{"encoder_arch": "vit", "model": "masked image model", "dataset": "capsule endoscopy frames (Kvasir-Capsule)", "train_examples": 42238, "image_size": 64, "grayscale": true, "crop_scale_min": 1, "horizontal_flip": true, "translate": 0.12, "method": "mae", "mask_ratio": 0.75, "loss": "mse", "encoder_norm": "layernorm", "encoder_norm_position": "pre", "encoder_activation": "gelu", "encoder_mlp_ratio": 2, "encoder_head_dim": 32, "encoder_fused_qkv": true, "encoder_bias": "none", "encoder_qk_norm": false, "encoder_parallel_block": false, "encoder_inner_norm": false, "encoder_moe": "top_k", "encoder_num_experts": 4, "encoder_moe_every": 2, "encoder_expert_mlp_ratio": 0.25, "encoder_experts_per_token": 2, "encoder_shared_expert": false, "encoder_patch_size": [8, 8], "encoder_layers": 12, "encoder_width": 192, "encoder_positions": "rope", "encoder_register_tokens": 8, "decoder_width": 192, "norm_pix_loss": false, "decoder_layers": 4, "residual_init": "zero_last", "optimizer": "adamw", "learning_rate": 0.0016, "beta1": 0.8, "beta2": 0.99, "eps": 1e-06, "max_grad_norm": 0.5, "cautious_weight_decay": true, "max_steps": 7000, "batch_size": 384, "epochs": 63.6, "lr_schedule": "wsd", "decay_fraction": 0.4, "final_lr_fraction": 0, "warmup_steps": 210, "weight_decay": 0.1}
Rows from block 9 of the encoder of a small masked image model, named by matrix and row number. Rows with one number within an expert belong to one neuron, the router's apart. Each number is 128 + 24 x the weight over its row's rms, rounded and kept within 0 to 255. All counts start at 0. Numbers have three digits each.
Before each expert's rows are labels from the 100 images, of 14848, where the router gives the expert most weight on average: "peak at" is the part of the image that holds the peak. Only what is clearly more common there than usual is listed. The data: capsule endoscopy frames (Kvasir-Capsule). In brackets: how many of the 100.
# router: router (encoder.blocks.9.mlp.router.weight, 4x192), inputs 0-191
# up: expert up (encoder.blocks.9.mlp.up, 4x48x192), inputs 0-191
# down: expert down (encoder.blocks.9.mlp.down, 4x192x48, transposed), outputs 0-191

# expert 2
peak at: top left (100)
router.2:161104116119124161101120139150186081117147109116120159135129134164098099119096117153140105080138150123123127125101124131099127093139121155139093134130129116147152119124148104098106099136127148115125164118100118142127104150108128125152148208112135127128143174141086123059109138097144142141159108156122159136116168166124139130183117091127137140135164143179103109106176112109173089136128152135153132116119137126088149123099173127116137092090135142126148085107150111140083123126141113107154137119140132099132152112145141111078122102120126163136176124106148107106088113132099108180
up.11:139161136141129152153087111158147131110148097140110156166129116131161085128095172128094168137113131127161134134138165121132138077137132130121093116154135124113112149090124132120121140125131143096079120131143171104113115060125123096099089122124142111138128110100121125143160119078129169141153127138094098114134132132088122154126124142126090114116142145139104137134098154166159121092095155093149140100141181132124117119120149142128149128116117131105151134103137150195117116110122157162104149093107136144140106152129144165169165112189139102074148125132151129065161127110097091159
down.11:083140134165118136120093131054116130107117105157136134112132131132124145132106141113163125118114140101118109146127145138120144107174163101120094107172143135123136145144142148184122080100156110082136100151126127149116161118117188156126141156126163100133110117124104140152097143112156131086129094103134125124097106114140136084148106106098141149115141173136143115116107125103127095121110087164138118093088165135113114115110121134161120138109120131158177135115127130151138097132139132168144069074153120094106106176153134103182089124155119127181102115136152106130163114164120131111
up.12:125165085133135123162112079089149125085102104112117105134133121127164118139100155143097137133132168093098148108105125122093132093108123130140130132114165157105147103090158174186116138098136142088091135134167117126124106095100135097159116124122122125163139109120140092113112118133145147131143118110145135115130091141124100144144127139063146151135119141178158136121103155155152108153149132149082154137127150176149136140132153135088093223110126152125138114136115159162138120156136118116096130117196114137139088127159111123144139136146122126138151123104155137136105119174148095145
down.12:140105127134138113146121135158073126126127107129126171143085105133135143092113113115136170118109123077130116120103129146124089123160137107109120115159130130114130159133098114125141133091130098113124111125128132115145113131105147157185127120168136124116140175109125176147120129114101134116075096150087134165122140138121128103115167113135121119114112086140128106142176165081091138126145101111166118137112125120088133129126176109172122164151125112174117157164174120121175161139112131137100075110126067103124094173174114122141145148100158052145139121152120142144135121137108131101
up.13:147148109116136090140155134110138132121124132095120137104171141146112170095153168155100068159150137122116085111141133140056102158085152117159124139138143138118183096116134118147133106113172182084111160148086127141149117121131141117119132117169120133133079085110122101126139136143154099163158114123110118095116113145121174146146133133096188131146156127184143099138114141098138084154128105134091113137136137121136134126141105121130156142129089108094143148100107105120159154096128139115125157087125151120109149112097135166118139118130145143190135149126143129152104110157154134165
down.13:117108137123119082131140122155178188127145138152170165151139126140159120126105120160066121122119170114130084119136122144127141150122158126121116126120117156163120168118096098130171170078131101092154145108123160102128088120126126123138118063117151147103148118136163148096142134131132164085122147163155094101133123112107167147100138099137110122123141085155159131097116167135074139159147118144110154159069128130172115153152118099125148130137122118117134122168088121133116174137123140123141117125110114150119140152114127088116120124125177143161151168139131161116143118180103131126
up.14:148104128103111140100133140144116131134152141149131113124144157158119139167096125127138111166136159128102082119135148121146120138137145117175148117148132095102101059193104111132148116122144120154160067195169078155114135143135156115124126138122113111136152165125125134140121151144148159140135097127116161119163131118163102137076130142128108113090122152148121070119125081102126144167109121117147097097123124144093102151103120128135131114126119134170125113122150122144146158109130141102143137136131139118136163115156167113143114178084180074089088135106163145146147073117123123123
down.14:123116123128163183139108125130107131124150078155115090111122158130090169091147135140165140132154151100120147156153127126121165111148119155142106143091116087099105129114162082119134138141125143153162121164133121117113150172129146071169131141095085164121154135119101163135130124160073139174117153112132101159171149116100082138130138118169075134144132137094163106123109102131116139097156105166128126099123139126120117125085118107137143131123155084134091115127155114097181144106107136151133091089114114087072131108137116118130131133140139113112092098151135100130146118131161147111
up.15:095155150115080113118148148169106110144076132125099108172148125158107156069123109140158144118134106113149168151120128125161133150069121132095099117117139161130159146176103104152143136110115153134117112208103092138149191139133123124113145127157124120135122143116123109114130127095186100093126112145123161136168138125127137093130154128145108117115086179090184136170132125115170121113126119150153159120115071111148155125116175122132125092147106154152096122131132158131120119139109142107175123135113137123130118119122096110126121150124116151119107137136153111130111114109177120089
down.15:157055088142165125137136150145119162128125101174157107125137118125159141080140123141101125093126104107107132132129133120130133171152126136082154140117155136130127117160091070109177170118114124115126099119146128092141108147137082166115098083102110151117176079118090141125181110153142100161148099154143123099099143137143089138094105121164137180132116152143144120117138172150118131156155151132126162141143087095102133115159124157123143147146086152146116136125113105117105139139098130124118123161118127138131128127146138167050143120120134148168122134134110144107128150101140129104
up.16:121123136106136127089148113146138099123137114142154141110118126146171114157084123106116140140160130141108074122118128114093137136108163129147135136137153113126097133182114130129111184172115120132131114139190122097117143119123135187087105121080123110143135119126111109138123142147176163104142102108114163089162124128164143122049112127081094151119096145175075132125137178134133121148128134124118167083118148119151101163128110132102122142132117150139152118146157133129189121112111119081116139106116128120123168140132169116130095120093152107095132130109151114126133060123114108150
down.16:115179088153165135115152148150088137131144114145126153145165130134109157138131125151156148118136127134122135090081154150143097148122118132111139122153106117091128121088146135152072086164141132138147103131165155108111106119135143108103160140148117151156124153105077158168119102164107145108128117148143130150104149159101162123154096117133098124126108104140147134108142132098089093132126118104181087130119129111162148077086104115168108168123144139138076107127137084073166101138092097140155101150124112121130135127144138091109092124169136088173147139165107103135137122101112134119
up.17:137103107144081137124110119147128071088142102102143109137146120113155131155139134137094150135132134160105114127136130119078145126115112154165118134103162135150129132125110172133106100162109124108121152102132123138145159133084167124122128121086134104139185087114085110088113154134150149128095134105146173129126148123142101117143133129082110124124101144135133123097130144164147132127115150155167147092155088124128112112171186164150135167145118143161183098100170108124136107158125132136079109123151117128116103125169116108169113080139101081127150105102105168093132149124082128103
down.17:144127103143134121120174127096136159151127120138131128141097136131136155152124124152131183115137142075123123101132154148125097103113129113088108181140112154108185088139127087112143137105128154118118107154094119086142122094140112117130114131160140103112088089133179098132150127150141142112155097106095142141157079144100112068129122139131135146110089117126137118152113118127110098121168127122126099168130116145145097112144082144116151142091145124158124168102095119134137144199142097142115099113146133150104117147134134180148134109147128135189100157151153169113147082171143117106
up.18:100138148128104159102192148146104122125117129096109131117136079118108145116159112124166143178156120151150106182100109112177134166111124133112117120100146135092106125121136111137155114148077167177167050149099082119141145127169130146075098123115146106131128103120137108115114120161139178112137128102113116093157117053140151143088141139136070125129100113124140164117158136140103144101156151140133104130100105166137142125101147124116096102134124158146132117140135162151113158106130120167133133118113140136120132129108138103132139154117110137101168139088125138154128151135112099150
down.18:130129146117116118183118136126084162135056109177147089140147147120151138087130149122104105117127124140116154132115135148148098171086126095092150132185168125166143104134108085119180119101130184123124133142125156098168104118131097134135162133105088113131125104127126105145133122144105139143135130087115146136122118148124154153148125149136104151115129169136170121138108103145163126127124131105165085131140113099129136114113075110160103134150129159133102129120066099112128132134139127107194150132130179165081142148114120171098146152146151141136118135147137170116139108114140146095
up.19:151120154105113124151088130134164089095119131146143112088152137093114134111141106116106156130169122099085127127127155108063133109123175091149105113117122157157126136118143157127090122131139139091113102109127117151164168112161136117108154119121105075167112117140116061155126177087112133131125147163139128127129124126162157144144147141056133077151119157180144142114108114132144153129140137119103115090120132130122100163110154137126115132156103137136131129098148186119100119148089182149071130125135124123112167114139161109112086126142138091101148121115135113151122138116094120142
down.19:138177099109094133105154127120069130131125141124163178169077108176155132140133135160105171133096125132149140153135147137140134100153167136114134166129132135075126127138116152121146139095132126111085129137088081113049132124084142144134154137140121152095137115098141165128102132149108131117106114097114109137156140137143135059070154118169119112084120085166113077130126121122118130140104118141107126115125166111139112154119148131114131170094158105135148115112152105128141122139149122134139114102156114131109127117165145140153145121135090118173104115125101127149149091132171166112
up.20:138174136134147136144109165152132136169101133145128116062146171127102123134133102115131111149170139138160132138179166114125124133104136105094123120094097140120104132176093087128103144131136106135137112056094120143148154099146137141076195130109164129172071137144115103139146144103129147097147147132104109108126127111150148128117114116104182122127110145107175124165139156126170147138151145102106114124125139164129136166119091136120136119121082165141147146098100148130130135117127148117154084106092137137116147085112110133143099140151138134096080127136121089128114173143110108116
down.20:098101109124160093129090152113093177129139156138131108119115116141136150131135124135131105155145077100121148140091093110154117149119113095155161148120107088103118102098114062134134129148162107135158157140151124113097112124104101135144146063148074176116173111120118159147108168139101102125113153133144098126170126114139130145114136165119127177102145099124151176103130142122106136123113090131158141177153123144136092158169175112129086153152108086107099150114139126157136134113164109131131139149117123142123099161133148140131167134146131119140178126149110151148137089111092145135
up.21:132124095128148126107119104095148109130122111124141127146158116109108125126125125150099181138136128110156094131119191132090164110093127140138113123110126173123136130142150132118076126150113132125087158099133170135137178137124136090112113153119161089159133098100133088127127117160160139142114129147088176133161116127093132158137134143090102124130159135159158154093108144112118127141141133131100162079135165133171148132113127174111118135100129163112141110118154107107171121183143117093056148118122136114110093142148124137159094117154107159161114104134198131104145098127104134097
down.21:123132142137087158105182091141153144126103161098148159145143125154120130123141149134136134121125132103123157141122177139139120127091107130055141161135134123104119126168080109126145122077088156138147109105115118150133129129140092141122123123176094133101126119186162136103116124151134137157163109108098147160151125159101142053109160084127082146145100129095121088149154155115131135131130126108104095179104081105122109142135147140133166131126129107078121110102152142112135149169130131114128117148122126124108113137138159111139127128111152082100107138115151090153147095127122192110

# expert 1
peak at: bottom right (100)
router.1:098141138129148128144146127140118120110121204131130105123125141123125123112126112124127150128139102114094162108154098127131168122136137119117186138127133123100108142124123179128122106089087146098162069153154110098149108125123142138135089132130107141157111114099127124128129105149105160145132111115105120139137090074129122164094105151091113134099148096131147157119094122135103134156176153127033138108102117134127142167135147109107116189150127114185136139172095176159133156158130131128091119136152131115124106154079121138128117161130135145159111108130119116126149122173168173120
up.11:122127125136173128142123130102122126160090104136103140148115118121142130127150165126129132106122124118139127154112179130165105144080114145117104107144129154099127119169082131122127151134105166112084132187078102139160108123097135136140163129188096122147089118127139111140196110141118081148155144142116120116146122117116165140101144097124159146105118162156144113152120161103130145138085156106153115114175125131129131110157171167163134133134093120139156125121092122096140099117103166111160128124109150122094102127149146141149136102131129135187122126141113092048115103082142142107
down.11:114115110116144127111117100148130104121083134158165118137082097166171151120117119131111077145107124144155145148123133138116120114076143131131122121106106129167127147128124131119145086131127089141101091125129103105142135129095144151144091157101133120160106122165105102091130133122118098133136140122156105138129120151127152130152097172153166126138072123149163111115167137119138159106117110131126148109100092117083117155168070131190109134147131152141132071090097114100118154111132132126154168092131122110110146081146115170122096114214150143146130135148115118093113098106157148115
up.12:097100117146112137134090120166166140135125095095124110151154125130144132117138121175074155131092115142113103114164130105136122136117092134147088125140144188146128134089142143163143105123141115091137098081143159156174128091135144120124130166140186138133156115109110142096110105123148145124101133120144123134109133130119130151139069113097138086147120138102161147148128191114175100139105128129158175133112124115131139076137139181132116087145110142102124132087128160186103148176147122116083157119131143130136102130149093128145124128097106136116169143110173140109152101145118125118
down.12:141102144109147161135134141140110103125149151111115125108143074139124149089101152119148117141135118113116120169148118083109133132128140154153115143090172119115083153122156131113135132138157119132163084131157138140107127143088116091138091096044184141115119141062110119111100165168156151144135146160122117145135179096136129161128099129117128115112120143143165156102111096111150151106086134154104170128101124147133133137114147124081092109168134121160130138117120113146103145107107099150166129153070129145106125118128123115106084135118116120109115118127124111159121143112167088187
up.13:117160140164123170166108143143130125151096076138128109112123138106110103089193180114130108125115139152128097140152155108167126080118095109120110098123106156155109116151126082100118168134118153161105110108101146137117126121159131107105139136170157107113116146159127138120106140152108151118120107142132103155152144131154148134137116090131107115163121152084146136129126139120170126151132094119151112096195119166129131118100138146153103082126115146131154115113160138134139117106118121135130156164118138151130112117085091142088191137150168141123131150078154063130107096090128106153
down.13:128147124130094133134120117119162086165133123154145145153108116131149104127130133151150102134067117135137120163114157111136146115122131135142106118190146149131131118189193106083148142151135122152123115139095077110118135116091110098135136140075117119130120081124077138114107135156122161122106118132169087150137182107124091117173073118189115172143140158133129132089146118154081128116145110145142150121171118104108181105125085159133148138176140142150109115137130118100116174092113116135136140100087125132134134134102118124131120158137143133102125131117123117158129161132169124123
up.14:124134124139137113118159100096127106151110120124142107128127152146182135103116138102093124188152147107131133139135120105132132129044134122128095100140108088100072114111123155108161145173142124147135131165149106176125125124126146103103119073120124133147137106142122086143089129111150136109140101096116180147163093112108131156120150133104111142104105173161143160101111156131124156121128163100118134095123136141173138116134153138146170129146101147156153127107185146064172180110126140144129152119126145081142127126104110132120138127148139103101151155107148119152124118147090124175
down.14:119144117112144134131107129107115126111113076119131155171116163136137154138115064145130119179134115148149111134109134120121174170149146147112115158141105124109158158148094064109157157125135124127091178111123115147093119108096147112181110116116118114139104126123095119150125151134169141084140124066152124146110143153138156124118135117106095151157132149139106121131165153102134100045131156119109110111073133126159156175126125130172168095093143164116151132123130115130122152084153092126151106096123124120093113129119108103142070129116131116125148091125137147109144148152147120118
up.15:126140096145119131132114158111151099113112099123114108180144117143131100115143126177133171142118079102113153092136150114118119105100136132149125127114096167119171142114183124203098088106152130096115128124130117099187139106099158132157114179099148126157168129096102144097114144096144144112134120115139156138110142159119099068159102119112090148126113127136141133122115121094190102147143102114116139123116105089132146101161118176128102127115129156132139168128117161151094188164129132133123121111120121143141093156148130110152114194124147114141125133111136131126161098129142135119
down.15:125128131134160076134085147125115098152133115114166126113111112152127151119144158150158114091094108143085062156172102070140111140120164114174111143142148117141091140143136134110164136122163089095139137140159160172115115160062112118130114099092126121134147171088136140113141166168141161137107178169121136166145133124147158104138122134112149103097074120138132163116143130090135101152096090136148146151136131130134100130136151119124099113189139151160135158117132114076120130119097124127135112154147115121112129111126131142111090132110126136106120132118138141083109123139136081147
up.16:153105160113117127116088150113096137143124143115116123166134119127087107157118149125141148098094112143140125105141122105147117136128126139099118074115138158160146117080142146183160129116126120133130134122130112128179125119168118123142129113103151056138120142133135182162108162112126093135094161165160136146047136137130133099134127101131090098125116098121092122132117120111133099134124117129229137173129121160124120096132131135150150107135121127120140147148175106129120108128148113104108139150147121137171159123147152140095159152122142089089153159132109152148152100071119126110
down.16:142103123137127096160117163116104139119089140143132173159156105159140107104109134153093123120110105122176114134161132147143140103134140143136109115157121132142107149179117062124100148105119110114127159157158094129112140142092159141192156162161126132164125144122107148112113141103090117110112095150146086110162171155145150119136144091115095163105133142120136112129131167130084104101098113152147119157114122115080142130158161122140126120120153139171113125152160099131124160162121152110094111135143089107102159137117111085100134130135170126085126121122088117131133171067129085117
up.17:071107163114133110123111124128110126134117145130132094130127156082147134089160156091117164164129106140151111118179102119161082114070114132118097118123120144122085114140118148107123142167123156134130090100135082133154144097112130148109110084129131128127142095149162091123134093159162127145099134097141132120147102105135112064090136107115111135077115152128148141112150120117109148152119132119088089082146105144139141162136164143120127153199111110164137119137171160106156148132117152161125155159126138148114136142090141144143143139090140137145165166110154116145165100101134143142
down.17:135117158140117157109157127156133142119124120171102146124147118086091128177104108115106112147130152099123145184064087115111179106114132124092129122108171116110117155101125150078149115117131108172142190097114110120107143126082099132108117153136174100102147145142128121114140134152119135115116130120070071137106201149127141147124087142152140109128176087150135128171153122161139119152105129110126149136098133136118125129114151094101124128083129112133094145149103136165189118135145108128154096141147109141141120102156142108134089126131108147125147122138124156157126114100117128154
up.18:109112093103118179132111149111154134104132141110149152128121098188127121075120182126176084124116096144115175094128143158154112088134156114103117120082113053139097116110106135122108159155105164079120115118117126108112134135148141088102120104119103136091143208115148120112103135139121135162138141168137135092154145149171127127111140137135100125146090140158145136134113149122177120168128097116115168079121134105123154141135182137093143142117123141102149091122111120159089122114134152135133135149154131146136141124168156118098135093118140145111138143103141131149111140131129107133
down.18:156156121131113138136128135140103182153110093149118128120104149121149140103132134152149126146171169119150100123110102114135136124141103108114149121124130143090099088153132112165132142197128141128104153095081088103144117113162141118143123112090062148091165108136171153156176127115139107142127138124157149132161116115114118102123172099167116164139124129089141104149128171097104128096164142123132086147123116138166122147089121098161131171099112118123087110149142145151092147136137099170132127139159145109109114105107143138097122119149083144164175138137103152137091093118105154128
up.19:126132167144077166154123196112125116117177087074121110140104141145134072128141140104103177142121125088128136122140146118125141115133105093114137099138175122113111134117146159161145133114122137118118140138107129093134128123117178111085111103086146098151130097105089121111131181114155172153098147121113104141128118095100122142145104127123103100120147117113135114139124133156165111131136149114132121118130103127149135144107147169161123136150061138138142096095126162153098125094166123150118172108142148142171123119110121165161136143138130132034144106087116135140144136134143122108
down.19:146092138124129083150151144112174097120120144121124093143159144126093141124137119096123085183141118126107132138132101117117118117109186188095106134089110072087093147142122169140116132131123131091148124121117116132120185102139134141101150137155145150098098107113102147125152128101121105149192126146142165131102185098127139160126141130121146138132148141118125144087088127153155141134100133128075116108107151122138086128123161132136150106112127098088156126105102082100109088108165097170112089120107135103125153139113153102134105094119093115163141144151113136131098109123122092128
up.20:101129116156133112139121137151153118173134124098127091105130166130096147134137102151140119049119137186164136112151143090157105111101090156137133116128112171134117142117165114185126112116120111111118119151091147127171138107138156094160129185156160142182130109118110155085137096121149144153126164116129134117079120131138130139146101072148135117131146082138129137149115156120149129146097132131122125159149092119122163082139118161124070065125107109102128101129100136176116103131143143117127132111132182103143136139138096131145118136122109173145136112126154093125124141132141094107
down.20:155146135096095145168096150161130117129093142126121105116126107157121113084133144076123107130111104132134088155121139087149137104122126120176124099097152105126108131108101089125134139143133097151105148126159159121140145077098131081147098150066121128130140131107113130128127107136126150165126142190148140155136131141116138151136130138082178123118123127132110142127124146144101125134124137152135154135133158154138131137132127113084132114167123112144117109099110081099130168105157120188155104127113170154113166074156073137124117136160100090120110122112120152155110181109179074142
up.21:128134118120159134129156140154077078100166172139101115148093107113120131146134092152123137121133125138138153191140134161169136143130125153128112088148172139151140145132086150172133144095085120147148123133098131141148140114117157141113123148120145110161109150131114154127132111097144056183137120133183130126129114095095127114127092092141152085100140156124136124100114130151121148114130164130091098124187113150169126134112173117129132148171124097112137100158134083125091079109124123121106139115137127113138109087145104153116149163129147112155113117076133084133140160135153107115
down.21:123138119139085134183096147100101127132145091149111179140120148177120138170134134151109124123101162160169135146104167134143169124185126141119111152144106150092127111111116155153109122164166099121112134124133161175138126142108095142165126161124168159157109183101108113129131109124132095120169119116135147143064156098120140112148145102134147138137127149117127102131135127132132124133106150163149129147087132082080178091146108135128100091106138144134113160092077067116138097119104127126122121114137088132134112146162144108130129113139116147132136103150084151121104126170124133108

# expert 0
peak at: top centre (49)
router.0:121128127124071088097105123099144151084128105132157136133112087118186139144112136130116148180104089126147122143180132147143104144113102162111094122093153135144123131116096140137111163129122079133128122106134153144124104096114150140095130071119116143115154128190123112171152142111132138127130104115159128107173133108142135115076143116143113143126122136127178141131121205123129150094080113115192106142166134147144092099156161137153126136129123158101110115134164123128116169117138121145092130139088122128128110134149130085168139115093075127106128120144122131143088137122129091141
up.11:141100115147126098129129154125130116128099170145152123089159104144142150115110171141124137133106101090090126106116154081112098114123122138135099095114159158156120125094119172122181126154098144109145103168170129142180137107116125138154092146126122089144139093141154127126140119113149103104172135145125146136129097109073108159114127152111102092158151104158126113075118084121142100147129124128116169146126140138141141108165140141149136134128120146126155145136144138106142157135133151107066105080165107109158118151076115117117184151127119140200111166133136130140112114094164154138
down.11:155122089121148101154138103162069093128165126130121133170080138105113143098112136110109169145134135142118133177130145125155100130139103096112100095180130131139133187140140092116144106132128167107112114141094112166130129147140132141132157149138120119123119125125154132154111154140081130195086138166128097121108118099140150128087149068113081126118123097117144123154160143092155113131118106155129126130144125123168110176113137126121131162130118154171126126135152128159075125140080157099146134129127106094169148157140118129119102162147096125095157095170114096154156151135114128124
up.12:085145094123129140104121119156144132163161104121139141163110138191163095148120090142118136128094112110129170102149137149125104154129145105123166147132096090094128139137117144132142119102149112133090099102148137109099148099094152155128156155115103142118132148146098136044158148102113138131164135093122123126123153137125104119134084099156151078097159109138125090150156146173158114137159125097153126152120092110139152116126125135143145098130121121141116109097057131127079172118173124104145139108109128118129130086113141140131100097096126151120100143114158138083109163167112124148
down.12:101113113133138131140125115165131154141130147107122129144127186143126123154084122152102122127146168133135137130090138117153160137138131133139176137096144134103156126156130144170156088108137146134125128142144173154106132146119068116121099145145152127136086165077096149085134087115074171146151112126140086151105144153162171154076135137139135105129159128129136132125146114124134130158136115142144127126074133144123149091140092135128162098100111125094116138123158087143134091123103134099151155122061119168106147177155135116074107150118140120116081122138149152140158139170103112121
up.13:144156158117118128130119127127117100120129106157086122132117149148130090059123155113094156117125135135116140083141121085067155067140142113109129104117106094153100110139107123138150141152111118149093161096143070137127159100130145135119114082068115135129108129149147091148102122132142140150090133153115114141140134146128110115123110132106159150114087141149126124131110116153140145119164174103115096106104101153116148139119163131116155108108116155188138105125203144125130157125104124131154152165109157133142151094111120120136156124145152164122144139086145127067156168127135090102
down.13:094119127137154144159173141109143136175120131143098127110170105117134123082092113156127065128200113116102136112105139101137134116127143161099113131126127158095105092107130138152129104150081131141175127143127135105163139146135148144139134185108138160112114134097145087142116138137133143134153130110135139104114109080122150141170138128138121085162123123107101109133156067092199106121155131135153129099084152117115103117129159133135113099153144116153135176128097168101132104115079136072144136126124139121120090117091150124114113159156137112153150136151138133146153121162115120096
up.14:136152124161133095105128201114144128153129110112067148122137117167113162117125133133161122106147145152142083141147117115133056148092078146121126122139101147127133133137128137110148123138144109107153160136153116095144141124134133131114147144186103130131109093159094116145155143152133088135124114116166161091150103130117129157103140092090143101128126108108120140132150171129118123150077077122148125141175070120134128122135112177115155102125137155128169100151129112134136139126152165088095094134150159124162090088135088113159148097097095109100158149121151119095125144113118136126
down.14:119126099121146158096150105136142107163117158122140111137156138142142117126178135105163108146146131144118155113101174152127152153104118138110120081101132130102174161052157152148091111163130120106086139154173145192123152114131121086136091144153111119149150115107152172126141131128144145140131086086141112106142145101131146118106134161131089134128151112110095125136118110147119126130144161130144150106144123169141118129163124167107137125108160113101106110127164161152173128154190134171106156083113147120145124143129132113166129075109122102093138148091078119126119127095119137133
up.15:098095127132118134092100156100172114156160133117127139174130141108163091144125144164138128107108117086113170120106137127095110106130136166058133104117128113130112103141114154114197087150085137116121093102140164120131128122127140147115115171126124108129139121149164106097083138116151136116123110125130188131137159085133144099122079118102140144140126124141123127108093094147119128154142101071153135135117097125129169109127114168162176148115131134154169115180118128122111138137134126110144110150083139148114144106101136116185118113169112149140145136132125140121138079130063122131
down.15:160147137127088125070119132152191116178140072145179123162089114166112160139139079109151110116150123110111133139121120135141112129124116124158131154100150127098132094134100125110132140115085096142117138115125138116107129154194143104113115139149084129113123142121110131086099107109122133143113122186123142116133106099117149120127114141119127118117106093106114097144117094154122119110179115178161123146106093185131111121171146165140104133134147131120097154114184094121137146138097125132114151110138106113110156107143109116141142109106049132113155176098143100116135142114111143137
up.16:136098178134142133142134148124127154133120130126125122065174107128106126151151121106145115128171130115133140129126165144138096143113127135114137101129105101129138187115133107103154066142125149120132125120072161119167128167115159105121130170140070117138121103124110147116127167142101139101165167100183159120106150127109161122146087116141136141157123116118126143132134146140129120105117083087110140096135069123143131106121094190184135114144122109105155134137059101124099148129146156145135094132081138147105174129122143119139082090160104161144099122135128124127117107117112146119
down.16:092137144137127120139144158165093111181155117131111162158123148146095167138124113123120106116130109119133146131121141114172147152134091112168128115141111061128140134144164135151133126123118134131163119129131137138163105134171100139142083113193136158139103130142153152090136093139093117109155099143138127133136115119152153114116121115143133149110148139080113088074155125139115123145146157138118079130139164142135062117164108124175174125134138143108101150147181115093095108126102120076139114152126136117123157126110109136104150160131142113179119157077120110109145141086100176145
up.17:096141123123128120131154136114120137125075137121155092119142179087167097117141160102131119115105115122114103084107162169139094173106112073142134113152110134099121111161127135126091141106107139129171098149132106112123124146158138154154131110128108157139134144156136091135105123122152103125125129119166115107121120113154141093115145085118117115087169145115112111139118074125094129167157076116110076128139088133131117134083140158139127177117142091145112157111111112116163191118103171112147129114108151096128112103137136160147165179111176117138094140125148120124147129133107171159
down.17:111137107149097129140115134163099147080089129151141091157131117126139124109111108099110147096103112115163140158090125137201143096123107120169102115143173156106153126152104154138070133103148160126109110157098156142087104102093119143142151138108151164159107125119121070111174110102108129123113113096139156110122123117122137149119132137115079134106149150140133110149128124133151107119123121114118109134182103107128156136065094128161103110153106129134094104112123139102139126144130152189178131147123142116129124124101145137112100121139158141153110090068156112117129131102183141106
up.18:151142135139149104141102118129145103150158113112061146097156129098106150096110121148087152123126131109166082129153153101125112106138085117138120102155124131139133132131097156129141152176151144130111183147122083132174137165102160129092094092126130096140113138109138083135165129150115141150139130118183120112135144187124115170100165124095144152121113105168111152119111154145144152110069126141115117127105104136104081140158134126101174117092120130126171111147168126135117103081123161102134133120145134098147132145162108128086125113122103144127132145091139148087152130125119080133
down.18:104147111117123154120164166117137097127106176120136098142159159122163098108107083128145183118133118139162149121110139132097152139087182159123147121061099121084118125093157150087117113138137137146133136119086158143110092122069091130162115150109150133137133131148128123114130092135135117129141096088116148113119142096137105143080174162204118114150147095108085123125122162107165117128123138132150126144117137146089109111150112121132142125123128120133120094133125141177141137099135125081155126104138136120120146166113142128108150155156073119092119112148088127153120093143154101137
up.19:131163141160121117137129100132100127142109110177124103156131134126128174098135144136118172114133170105160163080123139128108161093100100116111090098121105125078119159126128117141101139114116135171067159125146122127113172109149108124144151111101112140163124135128152095159077111144102150107119058156138080133170101128126141145113139119099132163146131160119147140146105111116143136119136116092101131130128099097181147120101113159135096121106093123116084124099165170119187126127100157123121153159147136153147100138092114104169119144150130146126090122140174108130140100145113133124
down.19:146119108131135139144162132121139082075169131146109143122159144108129128117155143138095128122177142109094131141121108107138091168128107123108142118133192118153129106107155124156130127104098141133115100109119125100146105137160120157144134127133122145132095160100129115148111116112145107185148155192110146130160096126127119151196114144122169113135111090129130104166123066124176110131149142092147110106158158169163132107140113142102127136147099114128123120119138108087130104073094128097104133146095056149124141121145122118090119096147106142117156120163133078139101126109109158146
up.20:123122121129126110103106135111123120150166106081090105145103126134158178133100147120159153163150086149103074101168134078144146093100143149118118115121119145140106144133145192160147072135113155125122113159127111110136165075122158133104112136128103125139122114120137140159167134100152125116114140155120155107121118085133130109119121146121148047105121118121111139149121126108137134128080155093105137129132103141151143092159189135143126123124119163139143148126128169124117165125158158117095139117139138102120163121109134109170123143106106150133093143107110161041112103149135110134
down.20:109116116111158150133148145090085158122125103124139149094111111138145152088106157106168122118132138088141087128141146119130128104151148102109089128124169047143089137142130158113156089110110169085136157148084129130100162165121172105099140136135109097138108126129147122116103169142124137122143144139086112141168115143153141132123089141114093121119077108161141130117140131090148142121136142158098106073132120136152131144107156145149158147135119163147162139101109107089172134140115125104159106110157140107101121139101133120107109167117131131139083112112101064113110154110161147161
up.21:134151113093127175111113116104106134125123128103095134152102112100154135168137153111146165111084130142162147148149134133143150150147141070155102129113147162153109158131125172113112139108102128147119127127090127129111126129106144157094121107112150116125140158125135091104117129128142100147118147116086143140161068174114130132114123159143112146081117118132093159140127101189121147152068109120109109119187086102135120133130121109099101127120127107159150131105154155105157185153089158141082157125136120128146148115108156127134065130171116120088113155110153133128153131150107132185
down.21:166149147151173109168118122153167119145140112176095086107094150079135121148133125106091129100125177132139115177122137142112141146130136114151127120116137111133147114148097121149084143153125113120130116163134106125149141108163149133122079117097108095123179123175166091149106140117117139144149175132169128150123099140117109110128130127111153163164161095149141124167111149166100161121088141134071099111112174128085129075122113128134123124092121103120139101126112072147124103117107125135097098122114141080183146117129111137165127151143136130128111133119134149141119103130085086122